config.toml
image_size = 40
tokenizer = "word"
encoder_arch = "vit"
encoder_num_experts = 32
label_smoothing = 0.1
decoder_mlp_ratio = 3
decoder_head_dim = 64
beta2 = 0.999
max_grad_norm = 1.0
max_steps = 3300
Rows from block 3 of the text decoder of a small image captioner, named by matrix and row number. Rows with one number belong to one neuron. Each number is 500 + 50 x the weight over its row's rms, rounded and kept within 0 to 999. All counts start at 0. Numbers have three digits each.
After each neuron's rows are labels from the 100 texts, of 14976, where the neuron reaches its highest value: "fires on" is the input token at the peak. Only what is clearly more common there than usual is listed. The data: photos of plants and fungi (iNaturalist).
# fc1: MLP up (decoder.blocks.3.mlp.fc1.weight, 1152x384), inputs 256-383
# fc2: MLP down (decoder.blocks.3.mlp.fc2.weight, 384x1152, transposed), outputs 256-383

fc1.388:452475537527577554527491465511518508431545441543583509498430584502548516462517447527573506540515421500505527445469614508560597554497410524504481353455588388504489516433551439539499487517514510407497457540510463584444445629485440442506500540454539432545560488522520488596466548373560471433475465532479578482489535515526512418448498441461466539491485510466592468467548485431474546495521
fc2.388:433537487433452476503535478509545456483549506558525479438491502467520481518515503496537519476548480492481401560438481408408552464598451458507439444449490492485495481564547557542500417542443488517518395474556482524511414566417492566487467466531521509451556546490602544523499515536445510524363527531491573474420556485454463454444455491554451581472558520452544505543500503553375497517550
fires on: "albus"; "asparagales"; "rim"; "caprifoliaceae"

fc1.734:438539459492446547490438520523568571483478511541436462415483444532561459513523351601462466627602521453521566489560523430446515450520567552455430522418513574495447529455591506530488537544584477519472525540539471479470478538514587477503555615488507519505522542513501387527502468499482428427433424481474464458493528531457580448476422477390529611492472436455433537438452446501501487483579
fc2.734:532485451422497455448398476521540557487523502453546499576532473547539470498456478541503465475535572432583576482532417487434496515522468484533521503502504464551489487470473430554504524555560539608503449477429431504510447508425522455527632562536501447460585493538472560480571547419541461400482528530512430531489548464471550496442421524522424550546490476482452491560452426527546478556529
fires on: "weymouth"; "scots"; "lodgepole"

fc1.703:573524567478513502508524555649481483426586530548442471399481528464476527560411380556568432502428560445496633487407517476475514515488454503494500456428569483445510365532534511640464481511551576483409442506525537487574488429539497453459512450482511537462583515460471452511516480536492484478474545492513477547497553566517528495458558466493552524455475411497636458512581505533509512505491
fc2.703:424506454552456468538422455505494531547514505419544620499503471483552559462443539538446464449503489567543461516551444498448508486546471434504625505478483592468552562514488528615546474458504522555511473461529483611577447581431487439470603463427496485535483562496606441493496397518522492483542576522351478489369505570548417509568458462537471502586557511525542508535525479474481505496522
fires on: "scentless"; "argentina"; "cow"

fc1.559:569432441543583476420557432524516459506510457565422542526510457438526473472431513552457446492612485502477526507551600483497520481434479566510467422551555446532614547534575471483423452469574479515496469340470552602461485519430517449523380543470448517535435520533470496497478514401470466467482499554413542500469531611469571496430533436486468514498499457500569535487549529521532500498428
fc2.559:475468522565517517469512469486511486518578387537401495520506537481454502442374612529480457530591431586508564524563564480427555497501505580494469444544529443569486487479489450494476504529508479547485504469401618588462525487437551517544382441481502535511460515525513527546456534484503544445553511497408478512489538595478525477446508481500420515548476509451595552410449521636517504486448
fires on: "common"

fc1.152:458383498518401473525482448535494401487420535415568586448426530492559455618500541511525490426477477560568478518510394536522521444536459471537508573457433548490500515479405502534491522408567481516487498460570467484466507483531570482542546516458471482511539458501499491619557471554534507528499522493487486555486581503547524545499563549518574561484545515584502504438464489493553546490489
fc2.152:495529532514468455575479463439564447513556524511417467489490502520559530554541524491503405506578473492531550555572454412422598602566492574515509447421415500439493424454480514507552430485601527532524421563453441463479556498453592415499529365472448469485502542499508503509530552556539461572426480472521632496478519473521518468568501490511536529462491543472505537526600454570420502446560
fires on: "family"

fc1.715:538591460457558584603415489495504561435424554491477477498505537504561446549436517592504563518424577422512504498488512437522422522468503537436511454484530517563472500511498548436458504527486503448465466422525449530534513538463461500421634580463515471518502411538453511522505356499482560442484446404422492513517478584503563518515439383499506497547537447581480431502490414453520480466485
fc2.715:434541456579433483485555530510427509458541462528391479476507495512529565526504585540517469574529502395563484481534421449570538502499494512413475559525515519538515494485516508508622554480542441505485506527447516482534532479470475509457480457442490431465457553558551543481485554485509523448476531551489489597499489503473489515443458511481549413553419590594490471490518488472627487595529
fires on: "("; "-"

fc1.510:405520450454495578449454600478521425429491509516503478505490544488530482467547546501537486519475556419589448538426555517552488533560459501461513491486512482463578453508503470542438588481566553472486388494560571459506455511460465486475475551420544438507575462483487474520406295525542594534582483422448379443482454636507526561515637481442519564590486507511502487559536501402480486517473
fc2.510:578473467551463485507478528527468543513541426514496500427472500465539494478486539471485476455529534499567543517545507458549556492529610557556476420524500431481576555587571503554540502521520468476527499502507478530443602566570524453433475435511451414545475517579535498423553499634487527463468554475571555472389485478454507490451383481444544521563529441453403521490504459497409497510468
fires on: "tripleurospermum"; "aesculus"; "family"; "equisetum"

fc1.666:470476470519514550550486548518477572453543444498551461449416489545484398552491493607476456488528425513602517483527542427578540436571494518609537502508512465479524595422534484472504507602561445535549472440543469595532436540536530570433499483517498456540548464516396415562512450426520448598499406464476496497512468504469616535491403477494569545468509458496466528514519432403519516557449
fc2.666:547584426519447539466411553519443513571508437553453430498499503466604478475507434455424420489582503540487530451514450430494577557526511549533490461634435577474503493525525523509482505489426500549492436493563457537547490525524497470499470440518487552483483444571553445390573498523405584483471482508496503477501468550547578375478502446540487547621516503525468586435556558578551540534536
fires on: "wood"; "field"; "butterfly"

fc1.9:480530550443422566490415563529481443431402562538515487502454504534564427530539493516437515470548517507427505468549516404458474489554493473475486488503540502501544467491527535472491472510629521467493503351586541501471530460478474397460505567481544408494461484550427516528509421459423490545484483534534521426605515539554521505544551518532481546479533555518553482535448518429534553454492
fc2.9:547489456514487551416498426572501508453488522552466529506474548462559436509533477553466481498523525477409565469602558446453530448522497474496413450492516492532520478520570496525491545528509436484482423498508462393498489444493516446466510515449463355456506496468517571522498439390383405521500488547454600454588489498481548519502562431570427436533608516569487536454470565394432580481522
fires on: "family"

fc1.30:564519520508516568480477608528417510526451414541444425517456558463528446528463465514502513549516465465454562492473529487518527431490524510534392497541543511610481550436559519541463549480622467487528480445482496483416508527514510512473417502454427538515456459601451521534446421446528557526422456510479507543518397587503607534443504470536459535521462438537499510496464523528551465447433
fc2.30:521501463570465515526512574467419520550515465535416510471531564515476507415428509477497491495556461482446537504551481544583554422505610510515359467554474459577479488514451540441453485449544547524493520514425565550476561536433527509515480441555429466551457475572475633575485571460508518535462534533516546585463498510521561460466523535480443503523434478556472507388362535570498493498483
fires on: "common"

fc1.56:598459451496502450447500503469518547454531553463565527528527494514506377538467443525406501507540562473503547545502433531371451512566407424547483473416538549576477573573515446505483518438531473481521482531538509536486581553579473474438458505569490520460510454597498550454444394532528439456534519543469553485500509498528475498497544455570464496526505464511494495583503620485482566516474
fc2.56:438538507438494531463479527559529529529513512516536558469552520456525526498508577415546458534482458542457437368487544580517510466479501484392462533559535426419541538456511424461520447542464532545476517521530634496521396516484514461468516529493593525491536444414471519498596602498541426453552396446497484509409524411511549546450525560501554455452476488499462499465517459462445449555452
fires on: "wall"

fc1.753:509471480536425547511496473610501548492483469558497535349431545523479482465491507476350512435512525421413475485450582544505587514524469473512473323461492442415566591505473514450527486439554462501486545523558455507491369557561536506456525521490532424518572487546536527448465469495481494470525464514463473518502546517419493384516568453484480487432488489529538474514552506398427476452539
fc2.753:455472450425562549555563488433507496573501512503504500405414501549459504498495536491549514585495482471418380483471529539532479501491409443548465500451455504450504568507523495521488473538562490578480429520430501556522337524513485567573560524478492542456503565488570557496485461514519505512415505554491496516501516597434463492559484555570373516442500555542465493430536514372558517530475
fires on: "albus"; "holostea"; "butterfly"

fc1.43:477534511455454545444510475466481536497562559529411545526495482463599495506492474522509441506485541490585554492506514512573553421430453488434496515520542525487543446499455560532496512417505534546511455524506524467604459443542475452482487534443469538509593553471399432511572485486568564522427401412521544454526467645502536547485556563582539572468612444499521531466547501507464428512478
fc2.43:586554494402469564466506491466495567620457458489582525520530398478491481553373488501523505456452431503561638481539509401567526370512397547387516489428537522531471580468447459538491510551448474521518605553471449418486461424561540554512476488545548492620493562376502532443440567493426484519503509443524506510497562492446508544548440551524481503438510510450526537549522509520508421431593
fires on: "sanguinaria"; "family"; "erigeron"

fc1.716:509441523527524423427559520570469469496497640552592523536511349492526482556541553490478478435451446446465522533425424467533577450519534485484540497471457447537608506543506530476513454573499506524608510477515493504464512537509541513465459478485416421545472388478440561475598519462436508549433500563410395518444458493611532537552379504397492592541533518515498540526562469491518507570451
fc2.716:461425473601498501511488484463475573477554562581430497507469472462515431531398545538513378589517467555518555543427504473491491515501461530517527537499480480511459462520486487558535529509437578545558541472548541517503437428444404430475422397515497520541520474484456475441616543518434535504608426507456452571501526577523505472505455420385466573516552436534560502484527564596574612475445
fires on: "-"; "shepherd's"; "family"

fc1.169:499516426480492618419477457513471536482561472509542470457535362588455481560526458602482424576608489522616543478520498491532571502457504522510476535432506548388614519408551456472487458425476417531521509489461527584474413527435505534527488546506447491510604522477521472617481513492575431495450518487401493505455470529463580519380536423420521482479503469451557559450574429505526504445460
fc2.169:474521474589446407478558461495527529492582397537501562521509556504476498411470490472508558494415642510480512511417529506529533519478496537510431454493556411492458546405532491442496464582503454497450549481489506482459449549460594484520409493604586547536450507604420500438551558538497532485532533443586532482533546566500526479474476528509416452532484489523514508435490613573489491494463
fires on: "albus"; "holostea"; "betula"; "convolvulaceae"

fc1.486:455530477508385511486546436501537437472363421566538502553424503477517424460505519567356502591545538483504504528475532513525478546507456516511476450515591473424597507465546452447401465472507436493494480461579568408543490482511508462472450564390434563479513450521457408529597405451590436465529445454465467426511556523467543553506483407386544472531499387486526520491544502389428482568488
fc2.486:443406548668406481527590469442498499529513534583424545496516548482539467504461532528510448564543460518611480537531479492460481522550411453475425475562584446440450395549506504577532453474467496518494457411466578515466494490430542449547489494410528395536529419500453517542476585497552522459564513513384483494467601454498509610436517433453451532497492409469533511463554457495511509513467
fires on: "("; "typha"

fc1.46:612550564483537510606437501555526427526564400557428507471482535455497425425442492573475406525566540503488633505531610378518533397477515540516490476481523528566481518445537462458474593550536560510522464424495508542477514552518583603574401527494455540576440490536401523549445479440452524517494498430460522522526452636579558501470486451496503465561483453500573511521467508539572536557386
fc2.46:514473540522458531509453491484511542544541415535442460548447556462467456461444562529453446488557447522524579521593544447462512449465615582538529454518538430569445465488487420482418508523528478554524461460453592579515577524495598520482396549542473521533458485516399530502448472429467506461536562453395449602485532686565558446457507538510418449584445433522575522395465543575551467510387
fires on: "common"

fc1.84:559445573489435501430543525601492576486491548577517477457510435566505429527528418488575454541467554502564529527552499452516555430490624483514489464495564534445577424541507576491451546419522615481543465479472493475548499516565575532461465494532448417491535513445460444470568487565416498542469426459512559489507590505529540436461383549412601515512412527570533457479504546555463490507470
fc2.84:462496489530533521357440434547509548415554516554502548500507440533481467385517422456550433502610565515490612461463622479491545404461487548497511475455477487518391532528498477577530532536494525556561459489502497602453472578460489574509419539525457432455474566492537539591563496563432595542501489548527478539505547579502518452515433436498449460570544406506515527449486458518509579482537
fires on: "family"

fc1.573:528517534542482504541507469468531457517525521518581513492549483437612465536499511527461451428575560467498544485496556524508543453489548441501553468503517416480456520462542418544474539440490567584545422460544502462498558450466460509509520536457494452474485475558549404486587541492514588525481532482453525549565424511454520521496406481517568518504534428505585502600489562516469597396502
fc2.573:555527528520548562519495569507497450507517518428513353521612517483480443506484467436469463419533526517458501597432529468433510510523509545506467485418612398455475617482478525503558489450472537456505564468534450466479454450516468416465538435415484557409459387428550464463580421502464426561579558557530631431497578502445585507509506520451519491435528463483432543590569549539375589542538
fires on: "oregon"; "bird"; "greater"

fc1.504:522569394435492481494533624508446447449504477502433571511472507530536398514560551548588479552516549497526519527514533538569547396571512552432510459531467491550514464514479482537512547527470582513452503426459519487465517468554441447382460565448542527444522542548482458590542449431495524545499441455428501466535412599577457496513495533501480533518541454512483536480514497533497433565471
fc2.504:495554486474432527425601487565477498575478473570456434492626509536538514511452520551438437445606502364544486608588459524497553492538455410434602490582484518497414516561482528459505503543547475504572469418572523515507493477515540483520540543512567514520493465386520582481554556438435507519528512488547440553491553528551446542473513514484540384443454489467518495441508521560456411454530
fires on: "sanguinaria"; "tsuga"; "galium"; "yellow"

fc1.679:560412376615407512413495443491532517428552574493485580488505539473538520562443564436449466422545519505517440552486477458475477446490545529490486572562425565527420526543428479450586485529541401559465523461510488529424437453529677522519568583509391550515514470494492446459554488508510522537524420458422554519545367520553542536542506554553521475521498460466403535470436463441540511539478
fc2.679:445549483418506608447528527498450459470491499414500521425544543507477521476586436529502513614480500476539527472573559482452505554492532502410532476464496508466481511518478474521432461515397469438530440517481578502528504453462516579528547496473504425472360527515471548495458422511444482502458571509441557444560535586521501508448433445472464514487425502424601621536612481468529497451492
fires on: "family"; "-"

fc1.254:513431504459410508537423544541494469443550425467549543470502495513547388501509486524472452523495568484526517473521507553508458446488428426575462440502636460476508447483443535488399514494547599502494476466554512483545468469502446412411469570507461536555519402525494479547605473524555445454525512461518514585477462501528565557474570531527559476466503461485521472530528445495435462450429
fc2.254:511455446540397559529410537492512431521507461480501616479599491354552424460521468541559448480491573593488523520512522548550546518493466493518471481507614452478461498511484486492475542485576479436496497469523510470486478413499408493507443572479512555552509396542466477537576519529529474420517521396535457534494531547504560541449675436448569483576423478533508502511510509486506495484480
fires on: "wall"; "prickly"

fc1.64:543570419477559490510446509513507488519458444519521500449495600546595446607559505554501504486505494453619537460550495403563550491570569434604463470573572505408475531509584533546501530527488490520492484485609499477495444550448554515510502537484485427601533510579454436465482437457445582500362486494538587494479453461545572502489492435472552653540556511576476467477494511473561410521468
fc2.64:616491547586528541627450503496445474522500457516508399420541576571487419554597450613463454532547465441487552473497500505585437480512493477435450474509527552439446507506565538498539509441538471582586443461627506508528420525423555444444490466545458451501498421482498428523561518475464453604498422517501433441413418426489470515604430487522513582536501535539388559478550545559482556492510
fires on: "wood"

fc1.221:592479585381474486453511569559452564544411422518446400472450460545469478505484454467574494514531539407515528552430534449453407526562527552515488548561528474601530550549510588557484476480526506541501532438526419516495528479545458438527468490498468557573521453628546419441523413482491538496539448470372484479528454570496540516450474519554507523522484429632438453507500535497550493463455
fc2.221:437512473496428501570531552482441434568481577470610556433529443393485602576525477465597465511492426484479474436456432571516502511549596429431528456481379476497492504486557486580507518495420556522457465575601581539521494523411523497510572494501552480440461514491528575527495577436535564446526476511528445434469407462453535506448454547541506512549455494415435444383562438530475469499534
fires on: "black"

fc1.124:458500486516476547508512512572391518511495464496481460510480500510486465480547525493594422535389409435567486497467531453510505568486509602468525408434479406470589462582544505465498475580506507470476428470605488460549437519607475486494534565451482514603589430458406469495615434545533532548461496330500509500555457586533574518474464501483548459411544488511429514567493563444505513411460
fc2.124:479559448533519498597614579499418449587510500528520399490510501464484481494483460479542446471546480599562522451467557565452399633488502542453526475484512442503510436528454558468454507550524502537531421525638495480532545525539513504450431468424567508557455472481427618472528543542459507526537517403629494414545460518542505523549372501397470485424523512490456517498464571527552482492443
fires on: "hoary"; "yellow"

fc1.282:514503402552431540452476494467536477399481525533518550497502525448535424574492516504490470443563549440492558470512524484467455550489460584519542454543578491572493470562528445508491502467543507563423535453606444524440431533492515471452471590519518442492461516452458469521576504462475414421395459542493536560428517519502556522432497470522526571526398465528605516560514496410445519546564
fc2.282:522488510400524480547461482523539481476517484469468482580482451520587478495430536550449539421519496439473473494459487466368556519626525408593535419541533522535489518602540458543492501456530493617471465454528415523518377524417475434529542569467363471547512443505469421438567511485468416475539447516399612555465482485473523486410491377506482578494518489449457499498524513422443586498546
fires on: "weymouth"; "scots"; "lodgepole"

fc1.142:604477600548532491462385500567527468401531492598435561544432500494568431480493454516479465509526472389566555510489528343521431495468530489506542450513508471463593460509501436555482473519591538502601535455530508468545564548567594475484492578459502402612524477467492436539509450430494526577498413492444455491468480561545451524480442537482545481544461506556470451517419598428530508520498
fc2.142:573487556517574400487411459488507420434490484539431522526533544535494493449502476428511434502510460440499602507553511465476422514554560541450592446513425545447551459464487426545502432575528494547599545489466545479588570577413616475529504511556553411614500436455511455510456578437540523496510456533475476445488487460513350498470406563445499471526513536505490495491347575463473523510504
fires on: "white"

fc1.105:445485473526528488533539457537584560546504521458529562432480433443597483548520498539510466552549449561539528505474517447453478480559503537589467543489502510485547581469443539494494442425614467402566565421486501542438482523492538493555444572592476443523532491546556501643519553450558451419505495539435550580452491460353491540441455462506460505571586526430445547507502533499426535489469
fc2.105:456479514551530569500582506555532455618480418452506521494545554509562508485581531539400571458523582394490545465401435406554427467515470487555489439514546473491484597416495452439430415533527446551526613499480562512442532497466558518503424461518570513554527414533524524520487608503495443549463483507532544430517482525523509464506454492479492510513473495478519530560484473491440532498486
fires on: "order"

fc1.765:489404553491529491448435452499499589477570594511578546494476463495439481475575387513470484418415453487507478488559522496611465441501474496520605482518532528530500493416580517490468444461454436586496558468512474458431429503474641606491496506503426373564477397432487480601475367484500547490444440520457466509580549507589488495500466522496557493519548529478444454535540386487486515575469
fc2.765:521508421381535472564463445509547473500565522515553414501457521467421455559538542602430528562474600514550484578502606501483613389501462575510492489500452470483563530494476514530515463513503458522369519466465498525493508533510490527527506517423549622460487551556520499454431523531448440532509419493362571565479540559571471472508461442476449556506571420477586534497526580476541501492512
fires on: "("; "family"; "order"; "echium"

fc1.638:460523479451514623453546577475511468450442483525518481444525423455490438521540445456425437513553477524474531489548500470478557456555488452522447532560492573495621416595451535506474536442538505530546506502480536515472587491528522415493376555473531477524509464520510528459594483462486561603534468491400415502519438565489468482495517518418577527482482508486472588539572495529481498477473
fc2.638:487509567451555533431522508458471542499440437490541581429477503501453582520497542587522422498493535532458457515396489569422597504551528511445426507440499570474516512377483487619516484553537493502514515460519455542477538471507457514609490471592559525423479448493549525476587489505532501523547497484532544495518539457425451542498618449425549537565529443527454529478477533490358493555482
fires on: "black"

fc1.640:529541431492492493500511511647548460467446421498426467555424526371525485482458535478466518521546631471558488556486545516477466456451514455476467486391528433472497533466526467570499553568544578574475491418496488570623501470647449466577465573464519506530454481551479492553544450465453562418566455484526557437478412533498487573468511370551466551521518467512566417551520508494571427492468
fc2.640:460432428518415510473504466622638398473468582584464539502496541505434458510487447464483404553533494480524439506511497518493493654543474514506460563400505542582509578548600530428615538481412492547551540650499496539458474466497475481497462499390456456513483495429473513522491480453434543488544435546412451506517439455507414566491442503506493562538454541434547452558462442538468509501498
fires on: "order"; "<end>"; "winged"

fc1.161:480542603545582513551482452544441511412514456517525554523483466533541499468589501481487479400426480473591473460563529542584536436485533542457527482546548497496540425535409565444519496517589448495549501476590575451515505473568431500439538527469505466543565426482441560559552542430478526460392418438473469546571514510433428511505569417536520535544493536531606557518506532497537539466482
fc2.161:532455545446592544476407421591501440453386503542462544511437551470477496503480479514418505429436500433473411521471524435486493509525548543439491436451501505489511495510633484534586515471521561473536473504514424483528579552523470434452470366525410467511448495474519552524549502503462446491441446569497515488446449484502419508435522451520467515545469488507495533547528470501502400531492
fires on: "("; "douglas"; "canadian"

fc1.135:529471484453501489544497496495507571392462516530480521508537556405511407513515425568424412549480469482568490523511480483521443498484440404469446520441579470548451487565460391494456455533521482434575432557508509455487464487518499560399473585485572496525517500484484418526512423480515470436488532477527451591560591525500518504459511531486518543494568546502405582497566555511502531503421
fc2.135:441481500530412606469563506501470441468472472520554595523502519377431472525473483590515499511458465515464433524460547526467468570448421559477430582422601496505414505515541599564542539392414578464540459551445468473445449399577550462558406492577529535501514510495462437433480558537534486427446551443568453471485550517490493501429534456610473526420515554498511430543504460485449483553456
fires on: "wall"; "fodder"; "bush"; "shaggy"

fc1.663:524442439457493463471434492530512492457574479515479561518523435458501341503462497531376533453409474461534517525396607458534570598547528459542518488529467536516545557502582433524493474502513521472490516457556478562443512479495544477470497526515427506437579555529491479584459443529546453566446492495421418491513544492505599529469442510476549536544480453575522465549441521465446470549407
fc2.663:516542461530498452518468540605546502443593516674396560480590502488499453504528474461535503501509537429584502489455472448471599480555517447544438512522584486406547535597634458483493526495550505450507457504476454511520530516454527440450459498492415503548411484547457500509464590445526580542476528518551455453495375422441531527582488575507496491581467485467444458629483531554488455488507
fires on: "family"

fc1.295:444503580526548541457463574504492539494515497434537420594590572550490504537413556474469396463420546522545495520511437508522498462473560434599413471570535553480443456476585524396517507481525527471542509451519463445586443410562533539403463518611496425501485426532401458538560493529541506541429452550504523479482409516460534580454499509541547478479589512555471456582566496411601497508412
fc2.295:483528505457455491559504385527631523588396491560532503450412499510568546502426521517476489490491481531526462463514585534505450493496494474450569456470475445554540511509518429495546495468581474552566477509550411469516426472435505443468472519495560566493546356481582509527559517519399470522513515455529517624447509484493495545485520526502472618486622480525485471457513471607489476478494
fires on: "wood"; "cinnamon"; "royal"; "deer"

fc1.79:531531443484498476528447527485494423448543434437495468412450501465506455510372522584525598499413480495491464630492541434566448482528544564491483511508554526583450468487490510485440540485474597401467449515561386495505459544533467561517487475504494418582504517546455496614448482526496624521530544481446418454502534597545534554566598414582423529424502433626558436433515515475526514577524
fc2.79:538467572553457488443515453471532497525483492494486558540423505488625464498469589480524488476482562508405447437533440442497529457532432528394471430496526556469402527434476462502538534564452604499454482493550461541430482454471452517554590537498503400536450445436624426480466432615457546542438513478562460596534517474487506575502496572505537504563502495491580587529491494521533556536592
fires on: "convulsion"; "-"; "family"

fc1.632:500487462527459559509484563497500536477607564524452464459487446500547405538481499469436493476555553512524550513515573498520603516536487419539508464464535547433537435494531527546467523503567518410525497527499558477583537441496520501463544579471576523518595538532429455539523487489488598429430456453543473464519430537410567515468508448480554405533523491468474598475594576532520447502490
fc2.632:501497551476464473428533443408505550436500433505546479479473517374476561522532494513500461389507545499518549453508537445492529522481551461548486449467542523484449513487511408520488469526506461496553465482596509473502514484560464512540452505541531476577397462446520479349462460525471483477402479468582514540519468416451618447474484568503501556548543458365467617430511503452483497466431
fires on: "wood"; "deer"; "royal"; "finger"

fc1.351:459523420517450620446424571557463489487422406525453447376508594469460498525469482501433501521534467479475447545439498552515545556505430458560451534504535497447521532538602494514372515491539533433518485461446514481474433428521490461518439551504487543570506513518446467463486457538585556509522493515399407513598548505477469491489495519516515518448500430520473415508487560480454500424512
fc2.351:512513435489551560513437508517466555487565429470477465604505515450474560453432518500524515482453543551490462516471427516541508391569509436525467489575499506467540445440535539540500545517409524510424486517510476531536484489498448442489509437505556474494401582477524452431528611452525490493498548564550588544495473498581411532544512514499464521479474443453463463491370574540514440459503
fires on: "family"

fc1.516:520465548528460503471439537466436540471501475509487474525492458507555423522497494550451509566429492413423501474484575446548480499491505515486474412520518539427549456412467396536440458519560494463580549404551419554459608571556586498492504613479534493629529522603548455458523430444528475524459475465455506502453487556410503554436399430535467403562430512574477528531450467574563475549572
fc2.516:551438543455470409442421525437437494527491485527518496500509534530503397453605475472507437515458431505428567510552494495506419452442522559529519458530480533434539528398507471482453471480508508487590525488530500488482556544471544419495544488530595511509477449519536517447505533530535461479442560537524394473519452514498418500430491555472486430567444520574574537552410410505549537560596
fires on: "white"; "red"

fc1.281:478449482463466515588486508490446435370512542576444543440442546489592462522434415602552499536479573463525531545491569478510440469485409540503554550504592507609554495546517517572401581459528588462591462479530502444551524464513559474501495497515417463484513537544516523447541448484503475476556517568525522491526432555509483499542502500478547523460415423422575458558522529505541513524423
fc2.281:469515425508361454493485456465481421495463465454540424536465530541575534491514490440412392554499572517471549486473487521454578513508504591470598511461581546485485548534590478469556508563437490538508543476509489634585468513500554466459556505478500427514368425463582446497495543520604414490462485573546495517513431512509494480467507467513472479572508434495606554474483547470500478407546
fires on: "family"

fc1.292:530549519411467440555456551489526529437482431523509417469561550485544402539486560473479433514421538497572492518516457494478497460438567507501431576536502461560494446528499473454523480465528517449523419491623423428476471484537450499449450496500546470505483458450502546533548410541551493410501530418518493485486420572510535549486525458532548574479540509594534438528476424511518432506474
fc2.292:544541585506534495552461520391562513501561400520498571523481470564538500423517489557554536502423482548437519568502469540425531544493551521486556455516425509522498475483532476467532442480537495427507432452478430498520462447485532452474459480455567483466444466466639535542414498533551513529445508528477459508483459470612529551472487513544497524539524570519489482607523475451447370466568
fires on: "convulsion"; "butter"; "-"

fc1.283:510472446483440537452461476456506565495500478476560492468491466518457477590508489565445428577596514493603512539548549507470475486556473418459476455518575458476481495494453530552562585502548493543569353530564500447556586505541493450425428586524527510502547424485426436519609483588563413490542485460410481558455564507481568561495543497511575405478497453536468483451579526564493479509500
fc2.283:469446546457451555399497483477503474477520466554571519494559519434425424480490493555485468475543591601457450581515539514500491533589484417573488458482564412476424464461485437477499559531441551488482446560546494478506593452500496506530401569490511515464495349445500517536575450584531468416514458439469403542459513450491534511484554472484436536516559479546499532502570502483355493456406
fires on: "wall"; "barrel"; "christmas"

fc1.8:474500515471484508514468468472563458430493517493534514473493391432541504530478504559491512511469557413552475476358510515450498471510514557574474459450421429545587559517524509560503523543481566461540474453499424508489472540545462573484472500532493518443538451508535483596484449533480475539597545476450469475585483577555531570467560556544497519476444470471512478595602427517437430553587
fc2.8:510572576528538488513502441448530493512493609505532471540551531547429448436468522458492458594559442417449501465485451482563507584528450602447494487529511575514543437461406509552471453468476505575513483429452536405558556430497518527610567488555561493497568544574434499506513537497515520630509482412506523472532519486459436500591410495508496478387480575466473581485436594534441551518498
fires on: "-"; "ilex"; "("

fc1.551:469491508405511448475580518475494494495496457567538479610419365514539405548463374485604519480434478464505487478447486430547503417475469568493495471549454443545568466522458512497559527519511465501534530403508434458452556475469433489505446507449490440502499443548391495595567534449508552513528479418558493466504406627584537588507435533412531564497506477528490469485537502496502472467486
fc2.551:510580510483505507522564588438382577596507466534562443577555467557381537492440430472607474555497553615525584536445507527461563490470557418503483462510368480521508449405432559516461493498523518505570574501555543464479533521484504444543497434518558556507540438565458555531537549571522505598509511471555456507575519465386514483547431485471444497465573493567499551441424570594399434474444
fires on: "black"

fc1.721:562509518522491427469416487503482438479580525580482529468530519519540400592526440519534476512566504442477440447508426418610562472474502473598529446507502462529601454518476480515526392490519580483586363536461416469541526512517529463515495564528478496571558472424427575530466509456483572554546402534445507564460565530468467514508522568537432509514447512401383447523490510538464399535455
fc2.721:569411566473492452567460535563477414443524523538429483465481528534535375469568478455535390551538430521479663533512562432517447514512533539552528454458493539475554478545493501532453477486480525542624494406557510452542549561491477481559522487512517483535488431493511461501497476472521520517498577573481443553535498555520393520502457564400513511634503561510512524497472456516511511457424
fires on: "white"

fc1.229:488575448446553499491470538601558547563466501516470500512496547546433505484485527564574508521481413499570479421513494387510459456580492569554537441584514539459470529449583539535589475576506563596531525453501523494562482537545484492414490488555406449611496403475391468499457493494477539489460406499436396491486409497550528615547470525509512523611529479476437473586561528517537476520443
fc2.229:537392445479449566556501479538466502537462502462543430359474487514449600517540534606486554594426510463554520533500538521493523582490474558490449466470501523439538543410572497548501567416519474483516483540529539546485430493491527382552490546526587564483433536552537578559519499533528425486465505540483561447478517400503432561524501520472487477438447531530526540398518548484527537526503
fires on: "wood"; "-"